config.toml
encoder_arch = "vit"
model = "image denoising autoencoder"
dataset = "aerial photos of the United States (SatlasPretrain)"
train_examples = 101725
image_size = 48
crop_scale_min = 1
horizontal_flip = true
translate = 0.12
bottleneck = "denoising"
downsampling_factor = 8
encoder_norm = "rmsnorm"
encoder_norm_position = "pre"
encoder_activation = "gelu"
encoder_head_dim = 16
encoder_fused_qkv = false
encoder_bias = "all"
encoder_qk_norm = false
encoder_parallel_block = false
encoder_moe = "expert_choice"
encoder_drop_path = 0.15
encoder_num_experts = 32
encoder_moe_every = 1
encoder_expert_mlp_ratio = 0.5
encoder_experts_per_token = 1
encoder_shared_expert = false
encoder_patch_size = [8, 8]
encoder_conv_stem = true
encoder_layers = 16
encoder_width = 192
encoder_positions = "sincos"
loss = "l1"
latent_channels = 16
decoder_norm = "groupnorm"
decoder_activation = "relu"
decoder_weight_standardization = false
decoder_channel_attention = "se"
decoder_widths = [64, 128, 192, 256]
decoder_blocks_per_level = 1
decoder_block = "basic"
decoder_dropout = 0.05
decoder_attention = false
decoder_upsampling = "nearest_conv"
residual_init = "none"
optimizer = "soap"
beta2 = 0.95
learning_rate = 0.0032
beta1 = 0.95
shampoo_beta = 0.95
eps = 1e-08
precondition_frequency = 16
max_precond_dim = 1536
one_sided = false
adamw_lr_other_params = 0.0027
max_grad_norm = 0.5
max_steps = 5800
batch_size = 128
epochs = 7.3
lr_schedule = "step"
warmup_steps = 290
weight_decay = 0.1
adamw_weight_decay_other_params = 0
Rows from block 2 of the encoder of a small image denoising autoencoder, named by matrix and row number. Rows with one number within an expert belong to one neuron, the router's apart. Each number is 500 + 40 x the weight over its row's rms, rounded and kept within 0 to 999. All counts start at 0. Numbers have three digits each. After the name is the row's rms in percent of the matrix's.
After each expert's rows are labels from the 100 images, of 14976, where the router gives the expert most weight on average: "top examples" is what is common among them. Only what is clearly more common there than usual is listed. The data: aerial photos of the United States (SatlasPretrain).
# router: router (encoder.blocks.2.mlp.router.weight, 32x192, trained with AdamW), inputs 78-116
# up: expert up (encoder.blocks.2.mlp.up, 32x96x192), inputs 78-116
# down: expert down (encoder.blocks.2.mlp.down, 32x192x96, transposed), outputs 78-116

# expert 29
router.29 115:570573408544484556486511428558465482529489477538469508558481497545526491444508458506528521505411514509492409484506501
up.0 075:465525521491471417487492466552534497496490505545525430586539522489503503490561473528515456497555500463547544437485543
down.0 072:425531503442471496478545474430570493466548444448493515517500548513521477519460537514534446547467529562589468494493463
up.1 081:434495499492456519460483488522492490486502516456490515552532512491449447517464510547550509533455459469412441463475486
down.1 083:558487520456466448555474453503468452532568469501461467481482472513451513571486484485479462566509529513515527544540563
up.2 090:508488462440547549493478508541535435484502502556480502537514539482506492423523481534499489531517570461502516472557513
down.2 092:486546462463398536517489454482489561560494451483453493566588543482491541454434493516541456466512486508434474524520526
up.3 112:461414521503517512499594456492468492498424540491459499486523546437478536489473489495493493454490485484512461451506528
down.3 104:526514525420559439558522516509435495517491500537515503481557496440494478457531434413550507480548511487468500491500523
up.4 066:445456497508487474526472532517472414482490479382522476553532460448503528503482518519509475483489492535472503516506558
down.4 071:511566446493526526481439496491500521540475459490414500525515513420545470449507492609468527469506549556478494538486415
up.5 084:508518496526451528522536511462574495539568469538488530558421504529486484494493528507458494482489608549493400531484490
down.5 091:489504442487487508513415549500532431481534537500474489573528520372468505493461510487524531518501470470421537548497518
up.6 111:518471475520512462561452522463569515493539485436507538374471489533469408532497478479567514562471474554560498471473465
down.6 096:495537412538516435431527457541489472429503528500494513454514432451496513526520506524556510525454443522461490450531475
up.7 096:589456454495487511485548497520477504516456516510484488436460462457445512465491489472499555469506572445587493515481451
down.7 090:503432472497480488463497497572594520507474492563454509467481530526506482497429445490542513464477484477428436453430464
up.8 152:553493446549552465489541470486509505542433501530496496468446410499448512483555478495530511505479546542498497486450515
down.8 147:480482548432486402554512517563485488530435498487518537553600563488531510505479475465489504514509489476510567491444542
up.9 059:553477512464508549412487509446525489518478523510562386538446404528530543428557476470477556511500534529451549500480515
down.9 070:518512445483503531498521493534443521464487424542505522499506499533488459447468468440431489616469497459475498434472490
up.10 122:454485592590518460494532483491552585452492506548524441587476471577500492538490493484503551523490451450416498465462432
down.10 122:526519584427517500494514467453514550532473563471482473486487460443452498524497569547439493552536588535495544543522491
top examples: building

# expert 12
router.12 098:543493516512517508576458512494484496567557550491583543519568524433496545507505506542530531472535508495508507485500444
up.0 125:479455470566502488478469529480494516529508457452565438515486503461546493442499506492490507537541583520530422487520506
down.0 119:473523459530507546461544548520446480536476559510490497499521512495543517513427592545508454433535506500526508482539488
up.1 091:474511480528519487472495520486394444414454462460470552561584483463577469455505539431543513540506479501550567499499526
down.1 093:444483483536482489479495472518533521575475529519493531412548555429420477483469497516488465465508553502548435448444486
up.2 088:433497434472595464556476543500461470433496570457483490519492450547521521472455552495524526546564448521536535520514518
down.2 083:486492522496462509530526468441537522503439480471422541498482572398467535553561504575480521553471469446568523499515511
up.3 101:469529385527559457512449443468464475501516475508538571512465482493522503496528535490510478591453496496504533494472552
down.3 090:516486440538539491569472478470568464544528549437482462469436520493470449556504545596450471530466485504506418533488475
up.4 107:588557510433512426535493576455475506467546442449520511438516519430513556429511455506508543480474516593545525576486510
down.4 124:558491524459485536484467526500596475499507488481528414455568557461480513552544470493490547510487544510527548556420471
up.5 070:511510520536486539530500419518545516516495517505484511500398462539545445411487470513454480520499503473563533524517565
down.5 067:504435471517482463549486507522504546421605428511509564493467608483516489547477515443474547496501474467580514444590572
up.6 112:445456514520455482534536447491422532480429512521477458454520466571484519504551440496561492479474551461444450548484496
down.6 119:521528545527540487451527519489544480458542589526454423491517425514569472453516538444510474494471503547446420544451437
up.7 086:537507482508464421483418479501504493521443499541433478545522500459536611504533545520498488462539457470550529568451487
down.7 087:515485478513492506481439496514537483519579419511464480484485502468480485560535499465511437553531482479534421480532540
up.8 095:446508555431593539541503515475438455473555562392514432493501426488551535457497537573416504531531433542450482460529512
down.8 112:512465520509459521429538465503523545544571506496530460510447519478482479513493432519559539514553483507461516522520535
up.9 108:454448495517470583535507489504466471511505481476489438521548472520510542535496495470455407486493537563483461552450458
down.9 113:442522463553517539477520500445443485479436465519461517539547510492490531479473509456558559487550491513532474531549477
up.10 111:520447413484483452558500495519540488525526448520479546525485432432491405557494494547532476535449513502486575508539537
down.10 109:485521535533486509534485554545529488479477514461512515534435466475492511427518481544482484526498495509507503527473551
top examples: crop field

# expert 13
router.13 085:477522488477523513534505522513494450506493526598555507500484490488563458469538493541563531456521443461505449425577526
up.0 133:491483531521472614446473501509456458459468582534455491616530491439489492430445539466503504522531440474452468528538520
down.0 114:568457529428495549426537445610493539472472481538540541515513558494519580556487483454481556475515503479450516573523525
up.1 074:469431473508502506522439440526464426470477520520563516426503454517490482488496470458486536525548501497516509491587575
down.1 080:524404388514506514515598491460498509459516547514469440520502446516488606468447499492483498506514553511459543453491464
up.2 126:483484448480505482552548499448499589499511525473449459556474517544550520495518499530507457523488463515536479462545427
down.2 125:572491469432503461526510543467485495492453452471496524489504510511551493435548441464508471534524414476506533439506468
up.3 074:510522433500516496455465614437537506553558453502514483409506465501531581500512541475515528492520473497569475455552490
down.3 072:461477427447506503504507554557503490432531479557474492533516532483465533468477428519536546506444449440531568445489454
up.4 082:527521550511484539497536481502488422501462561482519461533511478443460533457482503421432493488540489545533477531464480
down.4 078:516526507443536480490458498544435532550529395553486425517497496462464469548500490498504514511441568526435478549521526
up.5 138:381477513511514530491475510473485491500524492510494572449510495473551515573467446555445506492499485504533514529517544
down.5 141:429517504503506515502468454474552489559526509532450567448479496586508448498444412549504495460470552452476516519509538
up.6 078:490526485494520450576474465511526496492520474425479574516412500448500458507511443575502503504499490518480522589462522
down.6 079:583462485520524576459450434491513467497526519430506494440469511476484463518509567536509510455504457497508502475520490
up.7 112:513548479434520522557492508498433463450540381529568466500588494561478517462488456511516441507498582454451456571463537
down.7 108:513541519495488451542510476475552499552419530534503544503567536567516501533467482500451519559478478522488507546469478
up.8 135:445514544554507486534482483470531500496505604474477491483439508490537432542426573537526499497496509497422521476512504
down.8 133:510468462477480482501574458527474527510519515479509512512462553527523521552513509543534522446455471559437505544513544
up.9 101:506454503469484524475475503479462513481512448505537483605469432494504475521490457520470519528489540570505501552469498
down.9 112:540499597449513466509503467548531513530529519601538489523494457503492485497483424509491509529517495520503505508581467
up.10 106:542501456542417405519543504488603486439492504486481535493442464444479488529570523496497468431478509431464579465510536
down.10 102:479476444473533483552471492472481508446570513535495565520419484461469526570515492473448511528560474441523575475551538
top examples: crop field

# expert 28
router.28 071:517524546474437534486514505441458470512459455537466469494516440539559453506534547521519467531459473475451481462517513
up.0 073:554489495476502581426512516510501473540489422529523569541535538471506533437488517483469501572518468536503481549501550
down.0 084:512483457529480467410498501531457502460571535443496458537563510497486496488456545539552510440455484502461459450489495
up.1 087:468537511590455459538486509498560461502572478556452510459530465518547477538481484449460523445536436460525523430440486
down.1 086:383453519466515502552503471479495469523482548496493563463522483434500484519585477524505502547498519473473535591521531
up.2 089:501495432501478498498520448501503515481465484433377482513498458445498530550501508507522466487464499501543539475422531
down.2 087:553474568487494492495514502544518563513464422510487499374484605437547521530493449527512470492568481501529423565543508
up.3 090:447498547459407507514448458414430526460557434449409441538559529458444428542475456467451582486488546468517469495487518
down.3 084:498500485494476535529453536446546439497464549475476560430592457452467478502496557548487489460544458488481476529450537
up.4 067:493537448521520445427531510513486549457469493518467468524511513385485442498471550539497409488512480485502510517502502
down.4 073:514450497504498503516492431539576546474482560509523478484467523464402455485508431479497521512412532497529432501464515
up.5 082:478461456530496505482527517475450487516496515497490509494479559539484435457416506549508447476430469528474511476494497
down.5 090:574489498490547480503506470438442494488547481501457582493451522453519542499525514517520539564491496453456523449599488
up.6 089:492515500590508572487426453524506466447485513477440513467544513499476442488443520420530545535468544478544423549494523
down.6 097:433514554518447477444470558516446465407497501498500478457454487461529533486455520443575499492562447485567491551525498
up.7 072:489510558464440445544544492502534508435483540492488507493519445543550447489475489397533516535476454514562477511482447
down.7 072:459461484442495471564512526476425470493532562514512459517515520408472460507549477521551503485492463503539458462553464
up.8 093:550537542591536466526492554474467547495472577552432491438439464515475472530486507433492540452507545456538498464458457
down.8 099:468537559444476459567529477521488470502535458539434590493507454459506500469439488491462463485458513463522511508511474
up.9 105:485503486477460486514499507519526494497536440470542527558616597533489546508580514520477539525495517470413455560462472
down.9 106:500468484511503463469555476434441456469415563468535448544506470517520540456488542504524495573523475507503518506444521
up.10 085:448521491543481551455538513477452487498468456446476489503468539512468534476469549489469489498518465507445508461470477
down.10 093:534454479453466480434458510502462451477576414488501515534491481570524479492546541541465489458530560496470463548510502
top examples: crop field

# expert 22
router.22 088:477547512476548526505431562440507500452466514489518453498550598498538478501559539494486546504474491467532465483569484
up.0 136:530481474429463479478539509490478440488415497483472458538565540489522437494482471484475437537551472473519514478526539
down.0 154:477458478442539510509527515494481492559459479508496531590549489481534534522474429486462401532517522466470512458494528
up.1 086:544459579497528501498530445444497512464515545478487470541499440481566502506447511491509538515497513496472471489460477
down.1 087:478479486460439473530505504523523514426461531517462499513455492486481477486451575547521426530561528454453489563529480
up.2 073:550514472529463530473454480437561491487433475425498449456488503516544465534507479435504554574519443522518471477499511
down.2 087:429483458479509491496532438570457447514489524472476540400497509564506521474510442474567511532544494467558515473439493
up.3 096:460536540521520493377504513543515528557525558502508464508452431488403511462493523521465517471565538498482516469473509
down.3 097:493509556542550530560487483458515490526434485479519509483553496484508496478526559514442514449491542489468517443531494
up.4 112:537496435525520509530489463477507500434499450537548535500459488570441504476515462430526550481488529481515475498471564
down.4 102:490500468543468506488537473486460510447488528461498454536490512585536480543491497487568456498554525484473426526570444
up.5 104:466524416465427448521508529513462503497455492505484408497565539449492524542521550555486420406498520491525452452431494
down.5 100:503506514513460526490512539460474457554408545495505464495476508473452450552507513558491500449493457499534525509490504
up.6 138:459527557404521532452472539438492444443439472494536453525578514474521495497476442428466589536540490509505459443520582
down.6 125:492467516408512545484517518560399473509423560555533458491539532474542566485483550483541424469513515496451501498533519
up.7 085:571438483529529457501488431528500527480551416477547544524491565457443423463517471454488526515461515489503504551450494
down.7 085:527550511465485475433494404551519484472398487422446456550501438519553535492497550587457475535524510519498452502574442
up.8 096:477469541553574508470498485499486477513482440538456512440529456448473474536533499506509407486489452512549468471507490
down.8 102:493433441505515509492526464500537485455532507479483471596399486527500470488473510534437499513514489592478496503463545
up.9 107:542542528549536493434451491503463578479449522570466383533553471523454482513543489437486431538518500450476486412466497
down.9 107:430549569537521482515476452513528492513494536458492511504521456471557506590529489509502445463499512500569435519461479
up.10 101:483466466496478494473535499567481561463496501522445466581450585505427515605486478504461489488450486449540499463533524
down.10 112:519595472525503505448491532526537482508457455481554446469496575557455532500554593495487491450517510478510460476470416
top examples: crop field

# expert 0
router.0 092:483510537545527496480477484575557532524550525539537504494521509465556562536525514480560516454523543538505465522518419
up.0 088:541529511510509567481490580557535497547532444500463528451408533475464513466508580515456490485567436491448511425553465
down.0 093:456538433519501536453500517576489532512476489547533549557477517576503556475515562529451485491528527496489551551472514
up.1 106:529498479586547436459526468520439578481492487504540466479496503574440503453484518536495518532534468505480444533470433
down.1 113:566528523580534559497494462535465508506507521427450479572468485508480543537411548499412520488502517545447513523522508
up.2 105:491470491527556484527545538515572490532563548462566485525602494509495558526502543456548457528510504506424541503485462
down.2 100:550476493460593468438561473514557501559549506429451534540465548462542564500475541498457517581506551498541527484457503
up.3 061:477500455524472509483487597466541514478420470512484468505501437560438505434511515493486475493517469485557561509466549
down.3 073:455513448513428575496472536453494511467473515579517502459502532474484509499503520537477527431508436474508444465460472
up.4 083:561491481535509573525437485497528482507507443445443475500548428521499572417481474534509536448480528493495452514537480
down.4 083:496505528544489536499472564461521522551458526524484508458491449548421529474520538543481552420514508485508512513479465
up.5 096:501501458536482495485457530448539417492506456522433461547453492479487447502522616513519513508513500487583480517564516
down.5 088:553512445512577466494536477537459486485592455480536466531501553503514516481491462530535479505428476473503471521510483
up.6 119:480561545584479613510461466544560438578498499554473482496486434616505611475561578534500478500528509513432491531467439
down.6 115:485542506519574462517477494444506476523430459455467555460480503498476539455458532469446454531454527499563517505486501
up.7 077:510546453598529493533507488511517496463548494509477500465505469582473512538433506520542498521521448450560401510440441
down.7 082:525475631445485447570505466424524545487499561449475466510493500464491527548482552468479534422505429508549526483550533
up.8 109:557425443519585434537550502504505522487538514533480476493437555475454455543518575517539484474480461483526566519513458
down.8 114:514454464459477463595579458589456553508482434459497552517492448537516525476500521530505490462514566494442516427537520
up.9 099:432524519548530514493556495454474558465529550522586469476569514568523467494530535483519442514479495464441471516476508
down.9 090:484439482486499462541488473547523430500530529515522510524518584495545552463450502482528440521506480444516495456510524
up.10 066:482574512411508464503422494415473553403513529535498473535392417544514370500487498433493500530526473498514499496561460
down.10 072:498595541496454505420502608579471500478493451453534446427483493513485481418465429481536481450507465426488454474474488
top examples: crop field

# expert 20
router.20 082:490449463515491540507479496531557470524433472565545476491488509473518550523526471491454448508513529424443510480541502
up.0 129:462535493546427450514513501498520536432482468493483449409417532440539428491553542487567474463486498453572493401521534
down.0 128:503543452506425517470471509429541526515535515520426465493392452491520489496543570488447444461461465515494522539529505
up.1 091:414544462461481473504524497468459528482474509522468458501489580498566477486501499471548396520557467391568457468549513
down.1 101:506495508533493504469474467520526471441590463445458521467403449415510512581452512508490548535490537541461522576457494
up.2 097:492468469488490490443439470563507521410487593531451492501450420508521560476507516487465494495521488438502507529451475
down.2 089:533479532391496530459508526487523480457516494453484523557447578579559519507588464454558467551508484442511500478548437
up.3 054:535534541538448488513521524576538479465457418479463504465518521493465507421446560511464460492516464477591563522501480
down.3 059:551499491495538523501502530553499475529519505470466477475462483467480463491515521444484503437439523509436563492500498
up.4 066:434480512583449459484471507537501452510593534481537519479460495554526488446430507508500515459470501495454436567486443
down.4 064:456446600566507491549503515492537482478467596508441511470466510480602516562423477532517442541514478487460544487494427
up.5 131:540410497511447445535556518518453495520502380589521527475524524522566526500581527544453461557500527468596528539492548
down.5 116:512439482477494509537473546460544498567587459508476440492508508497466585517520478522518455474556468562467512486470479
up.6 098:442532539556512486465415462535515484490496569430520447483509530516542527492488492509500477527485525487455487490535500
down.6 095:516507458539494522557487505548545485510465454505528479476489549508469535483518504516561503469462519475488431582503511
up.7 091:523490453543498468529481513472505428517492504508452522528532571498471528477511525544523446494525441554490494488518485
down.7 085:437475481483459510503523487520563450552502477498513503545561498429457469483464535510494442515487535484498469538478523
up.8 097:510414486425538476425600499469430437479543445496539498471590473450519448521479425432563528511473444501535451465528498
down.8 089:563459554557484540514447437481499567471517591475499465485418490448483447481522535490493527546534556581529518544524475
up.9 144:557519527520508577513548476546457512505464518527489458473539448459511458459536495423528510468530506546536587481465498
down.9 145:540528501502450513533581512547497489485447544521546533498523473544539564469508571470537521448507493524470496514485477
up.10 107:465506517505484449469466481490521492497506478521474545475466490459575525435437515475516430555547550514580492457495520
down.10 103:496519414489476473478434560531500463450479508486528505461566466536492514446481524484480547502506470461481559515472420
top examples: crop field

# expert 16
router.16 112:470427469516484487554583479492556463490540428496497533525492497435460563555529409490543460416513526511529551468489486
up.0 121:495529410475465420479567486484525516446510457489530462460468517479479559555471516469468505438524541498476424482495459
down.0 113:480402464493481434505612528468519459435529502472551407496558546475550490521528493500572552497516434443542497487461517
up.1 082:524547526472508492453510542468572522515494438547511509504512532445483512518485596505470454466425502518422456547465464
down.1 073:510453470478508510473493529502495475450498503509512530465519547540476478470500504557476481455457509545507516505477607
up.2 066:523538489458456525506552498493501490477548518463514467583572526545490449483544509507500554548543494562529548535445502
down.2 058:513493589506498524492502472488441515526432499423465477580493564457493451460566488503457445548494495492443528520564468
up.3 101:510479476538537455487476494548487464493454525508502480479553532451511482451407424463540463490518491518485545577493421
down.3 127:444471475516534545511458454519486463504464509542508457589520515565465529495493496536499578487542493461472533518511562
up.4 075:497518487502460473474558545478448486504486513483504478428414499431488494452487570493494444454513482468512451564518466
down.4 069:552491529451534471445453530529499507513510466540596544517525475462447526509549482522416505527443499518474565508502501
up.5 089:463444510498459532562499458493527497511549509522520454504508428595407555547481520517447440481417562477474548499433556
down.5 102:509435468522493433564600510561531561489514535479568505515486533466530551462539515613520485511480526563504474476416524
up.6 103:447469519568545517514474421486491466458539460432546483508490468609460495515466501463507564559513508520484467512486500
down.6 109:508540473505450479476533452465505509514490559473443469513516429479488513473471492539498428504439514489468521452506444
up.7 077:541494531597515455474481528522475509451522477427501444434462524409497550535464515495498456511451508473520431554491468
down.7 086:456509396547471489472559450499466444461494526491537424456562548478512487507537463467519534457494418466586485444513552
up.8 116:485497571529462477493540483508603485510480435478498574517533492439551509458532488475424483505493521527582467519462476
down.8 119:525467372600477506417518570554514481448430506515501448497576567425528517583544492527490503516508460542553567481484506
up.9 112:502504555454496480496453535586503516535497471478501503419429536573468523558510536537445429478409529510463507477462504
down.9 118:496544455501531476473540480479559487525597491488457531540457496471464469455519476514551490464530472503507494477505493
up.10 081:458502486470418518443520543534526477443500506509579494611490466446572556507544506484481536448536480411495501463471488
down.10 079:529479495541499497509534514499489547526441508519491464545439445552552562522448525474517545558509513538513536451517484
top examples: building

# expert 18
router.18 143:465476501443511495482514470537454468505500526470414464485460481505483473437441549455532489519545530454509489490545530
up.0 117:451462603449480481581543480523477433463502585477514544514427550475539534522525473534543526536510534480516458545479498
down.0 118:531504480555440458550558483550486462553461490519566537555602489517421528496449515491481524525534553502482543495512560
up.1 099:513472532490504428513501609456475474501430534561480506441548557493516526541489535511549532479450491507440460529455494
down.1 100:459577493557561491531478482456478481531463523439547464464550538501507504473513467491495473506560490446446523524469471
up.2 068:477468545504531531536444478451431514500414502528480496491545515476517521501472464437518538529484452465506504522502516
down.2 073:506519514400495436438455514590458580453483529455492520479528548492528444486527540488477483467533408445447499489527415
up.3 063:512501575513486523470446484511563514495433449431465543537505493442508486482482471522525595549521480486540408493542501
down.3 062:454547531483511542485413446458507497549525569540497540461457554452460462501452543468434482509497500485518500521514455
up.4 081:475491536512544536593535584496558442510524505520504514483517509482619496514448473480513591488451455476486457519456479
down.4 079:521483527495565482419515484461482486482499519522516524547616528469474519484513506502576544492530533512432436508509467
up.5 106:475491472478520488486503520482549503494470499553489439510531505515473478473465509452558457489493479511493526474503546
down.5 119:521503481487382530505525554450491460505446455520537462548583513514486514515546470492637490483558527473500524529440473
up.6 081:488522541395476549466527473516473490546547487459516463610588478518466521471483461568536501558462494542519509507582475
down.6 095:484502556490552515488470485531478566426537531531497467509508494391544494490518446452536513534500433509443471487483533
up.7 081:502479495542485529507524528504498412492461497476481507545554487422386550465465486512521534466491582499523419565532527
down.7 086:523447465448494484505433467430513481446533468489503555532571519490448529547441500490518508465522481538473459555479445
up.8 105:456496446502512454463439550459510516450571489470470504435405522533475492515481557540491516505489475584477494553502501
down.8 109:474542456555509512553569589492475558503506507499435506558537499543518478512475545523526625535507526557582486468491493
up.9 101:574515471506529462467404499537530556521512456463499543421504493478497521550374562516456480443493519549442522525426456
down.9 100:476470542541614468509505442513592476471483548477516535444456450486460501480489578498537514512552505527517492564544532
up.10 071:449499509425518584545472499493472492480470462473500464499515541516485416456481502481537526515529450454544543498538498
down.10 071:489472438430532559480483456580499519440448410581484536563463557557463484512491542508510528463518492453537471558443470
top examples: crop field

# expert 31
router.31 187:563565516503456548530563498503514468516477461535584509553554504520507520498552515555469492563504500550551513432513534
up.0 096:504513510428570397486534521525473563541526536571491612473525540515491449526497516512449466550437475542429427447498462
down.0 100:484469483420539448474466490385474533432469622510486580441510457519486455488511504498441462505503538548510540523491500
up.1 121:552470463490494492530468493519499462471511518441461528546490560492518576416575464452511505543502459510482458553433494
down.1 119:549445477505505488502516502513488422528417575449474500417456507474519536456512522545567487496468556526435452463540463
up.2 083:461511542546541498516520515514501467520520519480431496501433439525523538474559495535515582440531498488518435524553546
down.2 083:415503511494449477488429435489462429504443493470454474472519543543540482463493492505507543566532508533414486529471479
up.3 103:528531463413531516540566485526490554454536464461552499519465484568401523519437480482503437525496526478515539555498490
down.3 090:528513447475448500477506603495490495527563505552500517520516544492481508572512399497461445526486510530474560452544561
up.4 097:467470473525539503566496438479501511539531500477552447447352472515481527522520474487514474492524505531482525541530488
down.4 094:521411400564488547525479493422420462487486542487465460492498470475484493446451563511518522539504575615480444487479434
up.5 112:562464440506539537533508426494496533511520505473501514514480452497539482459485478492464438549501492511491520524547501
down.5 112:535466472522424495475547495498519508486499445461530471547489490496428556445494513475400440483454525555483514473539484
up.6 092:603442468382517464536466522531433544502544490498518514568435482568505476470484464525435490503381502422512506503455495
down.6 089:485465537503498462558527495510493482530588450489460512474516522547546521451581463508525520522482615507538570522575545
up.7 116:417519493563461507551506548519425507486499491460441460504545437570476516494497454542521491501507537476456462535451434
down.7 135:534544538522522513587546491541507501508462559465507526537535524505500515503519509493499512509455460459514491522439543
up.8 094:500508477449456442580496514493510571520512530481408487432432570492457473471428498581419433481506506524468470532451473
down.8 103:547517502468464459456488548508546522541395487485515539515555513544592528468509459548586483519500488495537547484422497
up.9 095:577409466532534487509502483522482482470520482442493519490463526434494485493464430461448604494416511524520444516475534
down.9 088:556487518447547530552491515507529536459525555423535533488495449460515398490523479490452496477494430500477506438526472
up.10 100:537575413515513435503528514494545540500433531448546481500436459529493555466430503536567561543474458567489422498512463
down.10 099:519532532477481493535531521573426500485466635405486510427487449522587529509443523527550540508476495531499511512482487
top examples: crop field

# expert 11
router.11 115:462441533417509465523548507416484533513525496454490490496541466494504497530418417465513520541432517530456498497405484
up.0 134:451472405486514400573487468488519504511483422456454534454477506486456510598461493524504502487413510530479510501481528
down.0 154:511499482506407492511516551543570494487473464497425430423585484426443584468499491470523533461571467451534499451495480
up.1 075:460520575490455520437482431528530482476511501572463556502523555478493475545574496461498572453515478512498487495557502
down.1 069:509498481498417573504436514535471532450433529483471580514483527543489541516548513517413515468484505464501466581478523
up.2 165:430460499444554484501510466416505513558519440476514524471417454440433430485410449512492433507474505534505499487530504
down.2 177:527529492453456477482468508476590545497504478481434452523536442453509489431508490520432491483550497504444511499488427
up.3 102:531450475463510563531506528526535489486487528511562458563471486576515519440583458473501473517490435457528547541557512
down.3 103:554467443460482473478558506551438435509458499536503452547483424506507513514494448416453504572492495478494536538498443
up.4 098:561570551586531523476427448480507513481441502590450485485489521540488475487491458474468536460498516468520493489535516
down.4 101:504454495521571442507461502560479481466525520551608501502491517490532465513421578451553497517476510439540450547424461
up.5 094:537460508474526441529495514485544443498465553448535474496507532588573491516535486455423530463470480478432532511592511
down.5 085:497489513468458556532503573544445473528468475506478503450469512534486582448454485488531459497538474522515544494432459
up.6 096:505470464516560476517467536511488507517462459439504531397421491457495483482445485513457504514429440498513487487556527
down.6 097:486507543457500500485526484465468512487542492436484509551445480447516478478445522534486417448474474475506519423500497
up.7 078:540479499445521494510500508484479489517522545430508480398509533548572548485521514498481543519550487540493566514523530
down.7 087:525493583524529525478423462493450514503490453528474449487528510466461498490437537489524504551504479534458568506501432
up.8 064:503493477409431500574568538436497553451536495508490435524462527487444521511528452573507510484453518437570488521522526
down.8 061:516458475502505409587463499450513551479534479593593507492501442571544498483534565573505519499529529513488570541497505
up.9 080:527533534479484518500468559499592518404518511489544491476504538485507489485542489436463544451492437424490447534551494
down.9 072:549516524473559480491521423606505528474428509455551509489520484514471483436480454482548531512502535447432471493470490
up.10 089:529552433504478432450522526532502512458418547529587406475509490469531529565526561501466530477591487489487466448501488
down.10 093:515459437466509510517540470538523415552491492434438565472533613462473506489483516510553463471574449493529518427479491
top examples: building